{
  "model": "masked image model",
  "dataset": "stained colorectal tissue patches (NCT-CRC-HE-100K)",
  "train_examples": 22605,
  "image_size": 48,
  "crop_scale_min": 0.7,
  "horizontal_flip": true,
  "color_jitter": 0.2,
  "method": "simmim",
  "mask_ratio": 0.75,
  "loss": "l1",
  "arch": "vit",
  "norm": "layernorm",
  "norm_position": "pre",
  "activation": "geglu",
  "head_dim": 48,
  "fused_qkv": true,
  "bias": "all",
  "qk_norm": false,
  "parallel_block": false,
  "moe": "top_k",
  "num_experts": 16,
  "moe_every": 1,
  "expert_mlp_ratio": 1,
  "experts_per_token": 2,
  "shared_expert": false,
  "patch_size": [8, 8],
  "conv_stem": true,
  "layers": 8,
  "width": 160,
  "positions": "learned",
  "residual_init": "zero_last",
  "optimizer": "muon",
  "muon_scale": "spectral",
  "lr": 0.016,
  "momentum": 0.95,
  "nesterov": true,
  "orthogonalizer": "newton_schulz_5",
  "adamw_lr_other_params": 0.0015,
  "grad_clip": 0.5,
  "steps": 12600,
  "batch_size": 128,
  "epochs": 71.3,
  "lr_schedule": "poly",
  "final_lr_fraction": 0.1,
  "warmup_steps": 250,
  "weight_decay": 0.05,
  "adamw_weight_decay_other_params": 0.05
}
Rows from block 5 of a small masked image model, named by matrix and row number. Rows with one number within an expert belong to one neuron, the router's apart. Each number is 200 + 30 x the weight over its row's rms, rounded and kept within 0 to 999. All counts start at 0. After the name is the row's rms in percent of the matrix's.
After each expert's rows are labels from the 100 images, of 14976, where the router gives the expert most weight on average: "top examples" is what is common among them. Only what is clearly more common there than usual is listed. The data: stained colorectal tissue patches (NCT-CRC-HE-100K). In brackets: how many of the 100.
# router: router (model.blocks.5.mlp.router.weight, 16x160, trained with AdamW), inputs 108-159
# gate: expert gate (model.blocks.5.mlp.gate, 16x160x160), inputs 108-159
# up: expert up (model.blocks.5.mlp.up, 16x160x160), inputs 108-159
# down: expert down (model.blocks.5.mlp.down, 16x160x160, transposed), outputs 108-159

# expert 14
router.14,082,212,150,223,211,174,182,213,185,237,172,164,176,192,189,182,179,194,231,264,246,206,202,259,165,167,216,192,170,207,227,221,204,196,183,187,221,204,199,223,240,216,230,169,182,200,151,161,170,234,190,226,191
gate.9,104,201,177,192,225,237,228,214,159,192,208,178,207,165,208,182,173,224,192,180,152,227,225,143,188,202,172,215,171,160,215,196,207,226,211,227,116,234,257,220,175,165,177,203,156,210,177,161,258,180,272,199,226
up.9,091,197,227,181,230,178,244,186,188,184,157,209,181,143,177,248,240,203,199,242,241,199,199,193,188,195,224,194,181,198,162,194,234,229,224,169,183,221,245,192,189,163,170,234,147,232,215,226,287,181,291,205,237
down.9,098,149,207,206,215,190,227,279,238,150,176,227,213,260,229,174,214,177,203,203,141,202,168,180,205,234,184,191,216,212,177,212,192,209,184,196,176,202,176,285,252,233,237,165,183,174,125,216,263,148,164,179,176
gate.10,095,185,243,192,196,208,171,246,223,231,211,219,192,185,175,207,207,229,213,179,178,217,235,199,152,242,170,201,151,212,209,246,198,202,219,126,241,219,151,187,203,212,154,220,225,183,214,174,206,188,176,241,213
up.10,117,231,221,212,203,242,190,210,205,216,162,194,195,173,174,212,191,168,233,221,166,196,224,208,172,205,228,196,188,188,240,222,159,185,199,168,199,220,250,193,170,184,205,159,258,224,201,226,135,159,190,236,204
down.10,104,222,197,182,221,247,176,168,231,201,214,211,228,170,183,214,224,193,192,249,218,215,215,224,196,183,162,187,219,213,149,245,232,196,127,166,173,210,205,203,225,167,226,179,234,207,169,156,173,232,158,249,182
gate.11,098,204,179,182,192,181,211,167,243,173,199,198,199,274,231,207,200,158,218,210,184,212,206,236,150,265,197,226,183,185,177,239,214,157,170,191,224,179,186,153,132,174,199,174,216,209,224,195,199,197,238,184,211
up.11,095,213,185,194,173,152,189,252,278,216,216,264,200,209,173,215,179,241,227,150,224,173,181,220,193,224,209,200,215,238,208,204,214,163,181,201,187,180,160,173,142,170,209,197,248,192,201,224,213,230,187,190,173
down.11,105,177,183,164,212,170,175,128,241,165,162,198,206,213,196,221,179,237,208,264,223,200,177,180,214,207,163,217,224,223,202,148,244,200,207,193,198,221,248,219,189,227,189,175,191,171,188,184,250,194,136,207,198
gate.12,103,194,218,223,160,199,171,145,186,236,225,207,193,172,210,200,189,218,197,143,244,179,198,178,244,217,175,203,254,178,241,146,255,181,191,213,143,197,264,191,162,200,255,234,180,215,211,265,188,148,242,172,217
up.12,105,205,196,223,247,211,222,235,190,199,213,173,212,144,205,221,212,194,191,219,150,191,156,204,159,241,270,226,148,228,188,285,170,189,183,206,198,220,169,199,197,163,169,217,206,168,171,200,178,239,161,200,168
down.12,096,227,202,216,214,193,203,216,191,233,178,187,270,195,175,202,212,205,162,136,236,231,143,117,187,201,179,203,194,211,164,175,211,184,186,232,254,200,242,225,249,176,186,180,221,257,196,172,171,227,158,239,238
top examples: tissue: smooth muscle (63)

# expert 3
router.3,068,197,160,221,224,187,228,192,189,228,212,194,194,263,221,167,238,229,178,211,242,197,222,198,142,225,222,177,224,210,254,208,219,175,158,176,156,199,220,239,228,238,194,188,154,194,180,154,201,241,243,202,239
gate.10,104,204,170,171,194,178,212,227,217,238,190,170,207,214,150,134,251,234,165,180,153,222,208,186,202,208,191,195,193,177,207,211,199,209,200,198,187,206,213,178,199,208,225,196,181,177,232,231,199,195,181,162,204
up.10,104,204,227,153,187,246,213,238,226,231,205,248,176,176,229,181,228,207,232,185,232,153,174,146,209,220,155,190,242,264,165,174,214,199,201,190,231,233,193,221,208,270,217,192,164,213,196,276,202,239,153,257,179
down.10,098,211,251,192,236,173,163,180,208,135,180,221,201,194,219,186,211,216,190,165,225,142,179,171,228,196,188,181,225,207,201,196,144,195,183,212,205,254,183,258,231,223,221,239,196,167,183,236,218,183,204,156,213
gate.11,099,187,175,188,185,231,204,137,131,228,199,198,190,215,302,188,213,214,244,238,222,186,213,146,214,257,221,241,233,179,221,213,195,175,188,218,156,241,149,173,148,177,224,146,244,214,182,196,216,199,155,172,233
up.11,087,179,189,209,150,185,214,205,215,215,215,182,171,185,225,184,173,174,212,237,207,181,202,122,204,207,205,184,224,213,235,227,164,220,158,171,186,228,164,187,237,195,233,149,215,260,177,193,193,198,150,202,189
down.11,093,227,209,180,205,231,241,186,184,236,177,197,150,196,126,234,215,196,182,187,198,233,167,221,153,215,205,176,223,235,204,181,121,254,236,260,211,188,184,176,205,180,210,194,162,201,143,169,173,216,185,199,219
gate.12,110,212,157,214,182,198,203,181,163,172,188,191,255,238,162,239,154,175,228,231,177,201,179,196,228,230,208,200,150,216,181,166,221,185,158,148,242,232,203,163,216,184,223,172,195,190,182,193,218,239,168,230,185
up.12,112,221,191,229,224,248,198,198,165,197,167,197,195,178,184,214,219,236,162,198,199,226,217,163,190,218,165,187,265,175,169,219,214,204,201,234,186,190,218,236,237,173,202,235,159,229,163,180,197,148,243,171,237
down.12,105,218,154,183,227,232,215,208,180,192,171,179,178,227,193,262,206,270,182,200,187,175,163,181,176,201,208,210,175,251,187,233,212,128,147,143,222,204,242,206,201,192,211,153,223,221,179,215,160,200,224,164,236
gate.13,111,184,216,188,196,148,202,238,187,199,216,149,235,168,190,184,144,187,147,193,187,198,226,193,233,175,170,164,176,146,228,203,203,236,201,182,221,207,199,221,204,196,174,214,198,214,199,172,149,188,206,212,168
up.13,114,251,180,183,168,203,203,192,195,190,230,190,237,261,178,195,172,210,177,206,233,203,140,210,154,267,260,243,183,212,213,184,202,179,178,197,200,189,201,144,170,201,189,192,208,242,207,164,178,245,153,179,228
down.13,107,223,167,149,214,188,146,209,149,214,243,234,246,231,204,148,222,252,223,197,160,188,119,164,143,204,265,206,152,222,174,188,156,268,232,195,217,191,210,194,171,214,204,187,238,176,197,192,194,203,225,239,178
top examples: tissue: smooth muscle (63)

# expert 15
router.15,069,242,158,237,245,191,173,189,200,237,197,238,192,264,200,173,275,156,166,198,208,267,205,207,206,208,162,161,252,137,263,192,201,217,176,236,184,187,193,195,197,250,229,177,159,209,207,171,217,200,229,215,253
gate.19,111,183,246,255,213,197,172,196,192,174,147,200,190,212,184,177,204,243,237,222,198,263,259,158,244,182,166,174,219,221,177,264,240,208,227,203,256,229,177,206,225,205,207,282,182,157,191,179,177,223,196,200,186
up.19,097,206,217,236,169,166,146,220,176,233,215,147,228,200,200,211,171,216,195,174,240,238,177,167,181,229,161,212,211,182,184,239,236,147,222,223,208,178,225,171,205,195,249,236,229,153,212,190,200,191,252,207,183
down.19,100,172,189,232,170,233,215,173,199,288,168,212,155,176,200,222,128,211,228,157,143,209,188,221,147,247,192,212,197,259,225,203,242,194,229,232,208,216,222,181,188,168,167,200,181,156,242,176,202,168,192,196,197
gate.20,064,224,245,273,176,183,218,169,185,210,229,200,202,233,214,190,260,206,235,208,215,177,191,247,205,187,180,213,198,265,228,197,175,186,160,259,210,249,185,245,158,225,226,226,221,143,185,246,206,169,166,226,154
up.20,097,192,251,256,223,222,191,162,172,114,246,185,204,176,200,203,217,205,201,175,147,174,251,204,173,175,199,163,204,177,145,183,147,203,226,213,209,253,233,221,200,147,260,205,160,159,198,165,231,154,213,195,214
down.20,097,170,288,171,213,203,157,226,192,225,222,206,148,208,201,170,240,222,209,206,207,137,222,204,217,243,168,223,159,230,170,187,239,218,265,191,180,201,209,191,180,168,273,156,174,151,260,233,193,214,206,149,196
gate.21,097,212,227,181,168,151,202,188,222,182,185,217,205,206,235,226,208,181,225,179,223,160,188,236,219,170,223,202,200,185,252,174,171,263,248,162,195,175,233,227,184,216,211,186,190,216,173,183,165,204,183,212,198
up.21,082,200,202,210,181,235,216,209,203,186,222,221,212,217,213,163,199,205,172,182,244,201,158,178,173,178,164,210,168,149,217,240,206,190,171,208,198,226,177,215,277,233,285,137,243,195,159,180,166,210,250,170,162
down.21,091,174,190,185,209,198,234,186,171,183,203,154,229,196,195,188,146,160,138,169,199,176,208,172,184,206,198,192,187,155,162,241,227,229,164,239,263,143,187,171,197,196,217,150,219,190,186,238,174,196,192,194,146
gate.22,100,191,202,201,206,171,214,197,182,163,233,173,270,204,154,187,204,223,158,254,151,204,163,270,205,247,197,219,173,193,178,196,180,192,234,205,205,245,196,189,236,148,192,166,222,200,190,211,171,209,186,208,203
up.22,093,206,147,195,205,195,225,210,218,253,226,233,190,172,151,165,156,196,177,228,165,183,191,260,210,213,218,252,219,205,195,177,177,199,223,232,206,214,198,275,151,203,199,152,198,200,255,191,168,205,201,263,192
down.22,095,218,197,174,197,242,231,171,217,206,205,162,269,184,197,204,139,161,169,190,172,190,200,216,233,209,198,176,173,165,233,188,195,189,255,225,225,169,205,245,179,225,219,260,181,178,202,210,154,230,157,216,183
top examples: tissue: smooth muscle (82)

# expert 1
router.1,148,167,213,182,223,202,165,188,193,233,218,207,255,194,204,203,173,205,201,204,140,183,176,240,179,224,139,219,197,212,126,157,203,258,206,237,201,223,154,228,185,167,146,193,197,193,243,234,207,203,197,228,161
gate.0,101,213,193,232,186,194,239,238,225,210,202,169,179,237,222,173,181,141,186,160,248,233,197,168,203,229,250,214,146,182,167,278,205,162,214,182,162,178,178,208,243,235,177,212,162,178,195,136,224,206,161,198,164
up.0,121,229,176,185,183,189,220,200,191,198,153,208,166,191,166,194,195,144,215,119,213,175,247,186,239,169,142,203,165,240,139,204,187,206,171,195,173,223,194,200,249,236,254,204,227,243,156,242,209,171,201,228,208
down.0,109,173,196,208,272,204,184,189,230,208,201,213,252,193,239,191,206,250,204,210,210,252,186,218,210,280,232,275,180,212,225,171,229,220,174,203,183,185,179,219,184,161,172,144,210,229,210,147,220,206,212,235,223
gate.1,108,159,234,180,215,226,268,198,218,223,147,199,206,189,164,252,244,182,227,166,168,166,205,225,236,228,192,190,169,298,186,159,182,175,206,176,199,192,249,171,210,180,239,177,160,210,239,205,186,212,169,202,209
up.1,088,148,232,158,216,221,199,181,218,212,171,175,168,204,167,230,224,227,178,190,194,211,192,184,208,260,211,265,186,275,164,186,225,147,222,145,234,221,204,172,242,177,194,195,220,170,251,222,183,220,239,245,206
down.1,079,228,178,178,161,186,235,225,176,139,172,205,205,210,163,179,200,194,209,261,232,185,166,225,231,181,246,168,213,170,215,231,193,186,234,227,197,210,207,268,205,212,176,190,214,201,198,257,159,145,218,165,240
gate.2,114,175,205,158,264,157,221,124,195,184,193,169,236,196,226,200,170,205,200,264,168,197,157,165,149,201,272,169,227,164,253,181,209,244,192,224,203,127,174,190,202,220,170,168,243,236,187,220,207,186,185,188,223
up.2,082,180,193,191,159,227,173,313,219,258,165,223,188,168,168,168,200,210,234,209,203,186,213,208,228,229,176,193,173,270,208,194,177,131,216,207,215,263,207,202,168,195,171,183,168,196,214,218,200,216,212,155,214
down.2,092,179,190,213,179,201,226,188,199,185,280,196,188,244,220,213,196,174,207,166,203,174,235,192,194,164,157,181,245,195,185,132,173,151,253,222,199,218,206,194,226,244,164,239,211,223,200,200,209,194,197,185,201
gate.3,111,214,179,206,199,203,193,215,221,180,195,194,198,245,220,194,207,210,291,180,207,211,182,246,190,218,190,214,226,222,207,211,187,211,178,204,248,192,164,186,144,215,197,258,248,185,210,238,242,174,215,172,223
up.3,093,193,231,199,192,179,234,180,175,193,215,219,195,194,208,262,186,159,144,224,241,218,218,146,223,203,225,172,171,201,195,149,233,197,201,169,204,230,257,207,204,226,228,224,172,219,172,219,221,196,263,240,186
down.3,077,208,180,214,253,232,271,227,224,204,154,211,219,275,140,170,224,250,170,185,197,200,211,240,179,210,195,212,232,170,227,248,201,222,139,185,122,190,236,202,188,168,266,174,208,150,237,166,255,224,217,214,214
top examples: tissue: tumour epithelium (66)

# expert 8
router.8,068,235,234,209,212,174,205,191,208,172,174,192,215,260,216,179,229,167,188,219,230,244,224,221,198,231,134,158,188,171,261,169,219,196,131,176,198,167,182,198,222,266,197,236,171,206,192,179,154,175,239,213,274
gate.17,103,211,170,216,188,205,169,141,235,196,221,192,152,209,246,259,182,190,256,238,215,211,233,213,209,240,183,225,246,222,233,197,222,195,204,192,232,152,180,208,230,231,190,158,231,225,144,225,184,206,136,268,186
up.17,091,178,215,213,169,202,187,202,172,134,168,227,185,162,185,175,269,147,177,206,216,244,147,172,219,247,288,175,191,191,163,217,170,191,171,235,200,160,195,211,157,158,195,213,216,137,241,178,181,142,156,186,187
down.17,096,214,179,184,187,182,240,236,289,233,231,205,206,210,156,151,159,163,182,245,202,168,244,216,225,207,198,202,184,213,203,210,217,221,183,209,190,127,161,207,203,212,198,181,204,226,177,136,210,139,202,219,190
gate.18,105,225,208,228,224,177,160,218,248,205,221,227,167,188,221,198,166,226,186,203,155,212,261,215,142,207,216,225,241,222,204,206,220,206,212,172,235,231,231,263,178,199,167,206,228,213,185,189,199,196,175,208,220
up.18,094,201,198,218,186,192,183,181,182,214,164,210,197,197,240,264,135,247,191,169,136,190,233,147,222,137,183,172,171,161,180,262,218,196,243,154,162,238,240,215,250,229,207,240,231,251,185,174,242,225,180,219,183
down.18,093,187,239,193,198,160,199,229,175,207,160,173,186,259,237,205,179,203,157,186,174,195,199,234,179,195,208,188,201,182,251,230,236,183,158,194,206,270,204,241,222,219,215,214,214,207,164,162,216,205,142,141,198
gate.19,086,184,169,211,218,216,159,199,179,170,203,232,217,204,143,183,178,194,282,199,220,210,209,204,211,153,238,218,221,260,175,165,223,260,166,246,181,177,199,193,235,191,197,194,268,129,240,234,191,228,206,214,229
up.19,102,235,180,178,271,167,250,176,218,206,157,165,225,205,179,215,219,182,231,227,151,176,163,259,195,201,202,189,203,218,181,229,206,191,188,250,186,167,185,202,213,175,161,229,201,183,203,197,173,210,169,162,251
down.19,103,205,199,164,239,163,187,226,173,239,179,143,196,188,196,234,199,152,193,234,176,200,247,216,224,212,178,191,226,243,235,148,231,182,211,232,234,150,222,154,200,193,210,213,190,199,200,218,166,171,197,199,210
gate.20,095,169,205,179,196,195,237,231,204,251,241,172,191,241,174,207,153,219,194,230,219,181,160,138,137,176,186,222,214,172,215,192,263,232,225,194,214,197,189,205,234,187,212,195,238,212,150,172,217,218,154,161,196
up.20,100,229,186,201,225,156,192,211,215,166,176,169,228,228,197,159,231,154,162,191,210,197,198,211,148,222,200,185,186,217,178,242,208,243,179,236,236,220,183,207,154,165,230,190,179,165,198,178,186,181,143,151,147
down.20,108,210,200,145,246,180,274,161,211,222,196,202,199,269,186,192,204,217,203,206,194,243,216,190,212,256,207,210,181,199,216,222,166,243,136,190,209,202,155,255,174,185,242,183,211,193,195,196,218,208,196,211,155
top examples: tissue: adipose tissue (39); tissue: smooth muscle (31)

# expert 0
router.0,117,220,196,154,212,157,216,145,230,183,221,206,244,190,212,253,186,186,187,179,192,212,170,253,223,197,259,216,241,165,190,220,244,208,225,179,225,206,199,223,224,211,191,159,198,209,140,200,184,229,206,199,189
gate.39,081,158,248,251,206,186,106,179,163,206,206,244,186,222,210,182,211,186,226,180,159,198,241,150,207,210,184,203,206,208,212,178,210,237,199,204,164,200,201,199,256,192,197,228,202,199,228,192,212,186,179,146,254
up.39,100,200,173,215,170,157,170,218,172,227,205,249,189,210,207,193,192,190,200,212,212,183,235,229,174,252,217,211,218,190,252,212,227,228,171,259,202,127,227,217,204,237,171,133,199,203,222,154,194,258,209,227,240
down.39,108,225,200,232,197,180,189,206,223,157,218,190,162,218,208,226,180,205,152,182,194,259,159,213,209,190,194,244,177,182,184,203,221,219,190,186,196,176,124,160,230,204,175,187,188,222,236,163,268,218,173,252,191
gate.40,114,217,157,245,170,185,175,192,206,219,209,215,154,197,176,213,176,221,206,250,247,210,185,162,197,224,221,233,226,161,222,175,240,187,221,248,234,218,195,196,128,190,211,241,215,239,147,152,224,191,187,189,202
up.40,109,222,233,190,212,204,193,241,234,168,152,211,208,191,172,170,185,204,244,166,229,173,244,230,151,166,235,163,220,197,260,218,193,226,188,218,211,181,208,163,217,198,206,176,193,161,198,196,213,193,216,244,218
down.40,109,216,234,160,245,202,205,174,220,175,193,229,204,256,207,192,246,213,196,148,191,213,168,226,149,180,235,221,170,196,166,163,173,184,140,200,214,192,177,216,242,186,180,156,192,218,164,167,214,221,166,213,179
gate.41,093,197,204,216,236,186,193,224,206,218,174,178,257,222,180,273,208,191,163,206,191,241,196,243,189,225,120,225,243,123,248,226,185,239,202,167,193,195,268,176,126,267,212,223,239,207,187,233,178,117,169,192,189
up.41,110,197,193,188,246,221,211,257,194,220,198,158,235,225,144,248,219,205,196,187,174,226,193,251,167,218,154,216,249,141,240,193,227,235,211,203,184,182,255,188,142,266,189,193,245,186,160,243,169,142,195,193,209
down.41,124,207,162,215,166,189,235,177,112,196,240,225,195,225,226,168,208,194,165,201,219,231,225,123,197,174,228,196,201,187,206,224,236,243,178,208,202,167,204,254,168,203,205,228,177,139,188,236,205,208,258,168,173
gate.43,108,242,198,228,174,187,201,188,233,156,154,226,182,216,116,185,155,162,218,151,224,193,230,202,164,162,207,154,163,200,151,213,246,212,113,150,250,217,239,174,196,208,224,171,161,171,180,215,239,203,160,210,253
up.43,106,263,198,296,227,189,220,213,180,140,151,193,190,225,173,194,212,182,212,188,196,158,223,195,128,143,167,178,113,222,163,204,202,149,164,191,202,212,251,213,191,216,238,207,223,184,171,182,261,198,163,206,211
down.43,131,181,201,217,202,206,218,212,166,180,222,216,264,221,234,240,165,207,218,215,179,210,161,205,237,184,179,163,208,189,195,222,243,185,180,197,165,211,198,222,195,228,182,192,223,179,229,162,180,231,175,238,194
top examples: tissue: smooth muscle (40); tissue: tumour epithelium (38)

# expert 5
router.5,075,260,157,241,253,168,243,171,181,227,217,188,232,255,194,168,218,215,172,219,244,163,193,190,156,157,164,172,243,163,227,189,192,156,176,182,198,183,212,170,218,262,222,190,153,175,216,175,212,220,230,232,252
gate.17,111,189,212,216,155,155,153,220,178,158,158,226,188,152,234,140,189,265,176,169,178,194,211,210,228,204,220,187,201,195,210,222,199,216,184,220,179,191,213,184,235,157,170,202,140,265,146,197,258,188,226,243,237
up.17,111,211,179,199,201,215,166,207,207,179,177,201,202,136,180,201,185,208,228,231,194,195,228,213,200,211,155,253,169,196,212,229,250,199,239,184,169,180,226,201,193,151,200,217,251,211,155,166,168,195,204,206,213
down.17,110,241,214,171,231,202,201,184,166,224,146,148,213,134,212,139,205,158,163,230,207,181,197,212,216,220,199,261,244,241,213,185,256,194,226,178,147,216,156,181,249,200,194,222,211,192,204,253,196,192,124,141,188
gate.18,096,211,225,200,217,199,218,214,257,158,158,249,248,191,171,231,225,200,213,204,253,205,214,170,196,167,226,186,249,208,189,210,170,214,204,202,208,175,183,212,219,215,179,227,254,218,202,193,189,243,198,229,199
up.18,113,173,195,241,192,186,189,174,168,182,223,201,221,189,153,278,250,223,220,227,198,185,178,198,227,191,201,196,199,224,255,155,193,252,197,149,207,181,239,180,168,218,166,215,210,185,233,197,196,188,239,219,170
down.18,109,222,218,233,215,225,225,196,209,200,195,215,194,203,187,217,133,208,167,232,205,202,234,133,197,146,219,214,179,207,261,193,225,213,214,136,211,227,186,206,156,169,229,247,196,197,217,145,228,220,186,219,180
gate.19,020,169,234,203,204,257,129,226,168,225,184,174,161,162,200,190,190,177,168,122,217,205,248,161,229,212,206,175,170,191,235,218,169,189,132,235,147,217,174,188,197,218,207,236,198,224,208,224,167,186,161,277,192
up.19,021,193,192,207,203,243,153,234,144,193,149,174,172,192,188,173,167,177,179,98,220,199,243,159,190,246,186,175,194,176,206,223,129,211,167,206,146,250,204,186,163,243,214,218,190,237,207,234,203,197,136,279,195
down.19,029,199,226,230,162,161,177,207,201,143,182,195,191,234,229,148,205,217,184,228,155,247,220,182,183,274,237,181,181,185,265,253,193,226,202,228,192,245,171,169,213,209,225,203,233,243,175,263,197,191,195,216,185
gate.20,119,257,179,173,207,181,183,221,224,246,172,200,225,199,164,233,190,196,241,204,149,179,178,174,199,215,262,173,133,212,284,227,214,236,199,202,181,143,136,122,199,201,243,207,208,178,175,183,216,202,201,211,177
up.20,114,222,201,189,209,171,168,233,196,213,177,174,187,210,178,228,180,221,178,192,190,193,196,241,235,200,210,177,183,227,219,206,198,195,176,237,179,233,168,228,227,234,191,180,154,206,202,128,239,189,221,233,205
down.20,111,202,199,176,198,162,230,214,188,255,172,222,189,159,196,150,172,234,227,235,163,190,251,164,207,209,124,206,210,141,231,194,168,243,268,190,186,197,193,203,225,218,177,193,201,201,252,202,159,208,220,226,234
top examples: tissue: smooth muscle (81)

# expert 10
router.10,080,239,213,212,219,168,183,194,223,176,223,225,222,204,169,161,195,214,220,233,229,180,193,168,148,253,221,225,181,191,222,166,189,184,136,222,158,204,171,151,202,261,220,186,175,211,184,164,173,170,221,218,256
gate.19,073,165,157,183,243,210,146,216,190,195,207,212,211,173,244,205,257,182,199,190,184,162,207,217,216,192,194,187,189,222,188,179,207,144,185,203,229,179,165,166,205,149,260,189,177,188,188,159,171,208,217,255,192
up.19,083,215,232,181,126,193,238,148,220,204,185,216,175,224,172,273,249,170,199,186,248,219,186,157,197,271,170,189,210,164,210,181,143,180,209,196,185,212,177,202,220,126,165,223,192,216,212,173,193,203,174,195,212
down.19,082,104,204,249,172,154,195,192,201,196,214,173,208,234,213,223,218,177,174,180,268,238,205,199,246,208,176,191,147,281,175,130,203,159,168,164,189,185,199,160,211,217,239,228,217,226,195,188,197,206,219,258,166
gate.20,088,197,223,201,194,235,200,222,214,172,156,165,180,187,168,193,172,226,234,229,172,189,211,179,256,195,189,206,199,226,193,200,198,245,242,184,198,191,177,170,221,177,165,242,190,210,169,173,219,196,243,281,172
up.20,095,186,216,195,167,141,203,208,151,145,175,175,227,212,232,179,239,171,227,253,227,186,208,188,227,165,234,184,180,185,206,229,198,224,194,220,232,209,271,181,229,235,116,168,199,241,208,172,229,175,226,182,166
down.20,100,211,195,216,233,183,199,170,154,164,202,205,189,196,179,156,170,203,219,178,162,191,221,212,164,176,218,209,212,183,187,194,208,178,185,180,237,257,240,186,215,143,226,195,238,230,186,205,163,238,216,212,174
gate.21,074,241,219,241,132,170,215,256,221,186,150,198,207,175,266,210,230,194,163,226,181,227,196,184,193,152,229,229,139,197,164,190,163,239,176,202,157,196,211,193,187,210,165,219,214,175,204,257,234,268,226,203,148
up.21,075,209,247,167,190,176,222,240,177,201,205,240,198,177,172,192,207,223,172,211,143,140,174,168,211,280,176,225,164,145,174,184,167,172,193,206,226,251,160,222,162,176,227,234,256,224,207,133,221,215,184,191,179
down.21,079,203,199,222,247,152,180,211,182,207,232,266,196,256,187,209,176,225,208,166,189,233,167,190,116,224,179,183,236,168,221,147,223,192,179,182,215,229,157,188,188,241,179,172,233,162,165,187,178,131,155,200,214
gate.22,101,206,179,212,196,194,209,182,187,173,213,189,160,193,268,161,279,233,274,196,203,167,183,204,168,150,167,225,166,203,154,235,231,213,218,172,195,227,263,215,214,171,179,204,217,218,202,243,164,186,219,207,205
up.22,090,165,204,219,211,185,156,235,221,254,167,177,226,209,186,172,161,218,170,204,223,184,190,191,231,218,204,239,209,192,234,238,207,192,177,252,209,167,209,184,144,241,273,202,187,182,194,185,130,160,150,165,172
down.22,103,206,196,296,253,167,184,230,164,231,162,217,165,222,188,206,242,189,194,213,229,169,186,144,220,166,171,202,179,175,218,215,242,205,243,208,138,204,207,226,193,207,171,227,191,168,195,250,195,248,226,153,162
top examples: tissue: adipose tissue (68)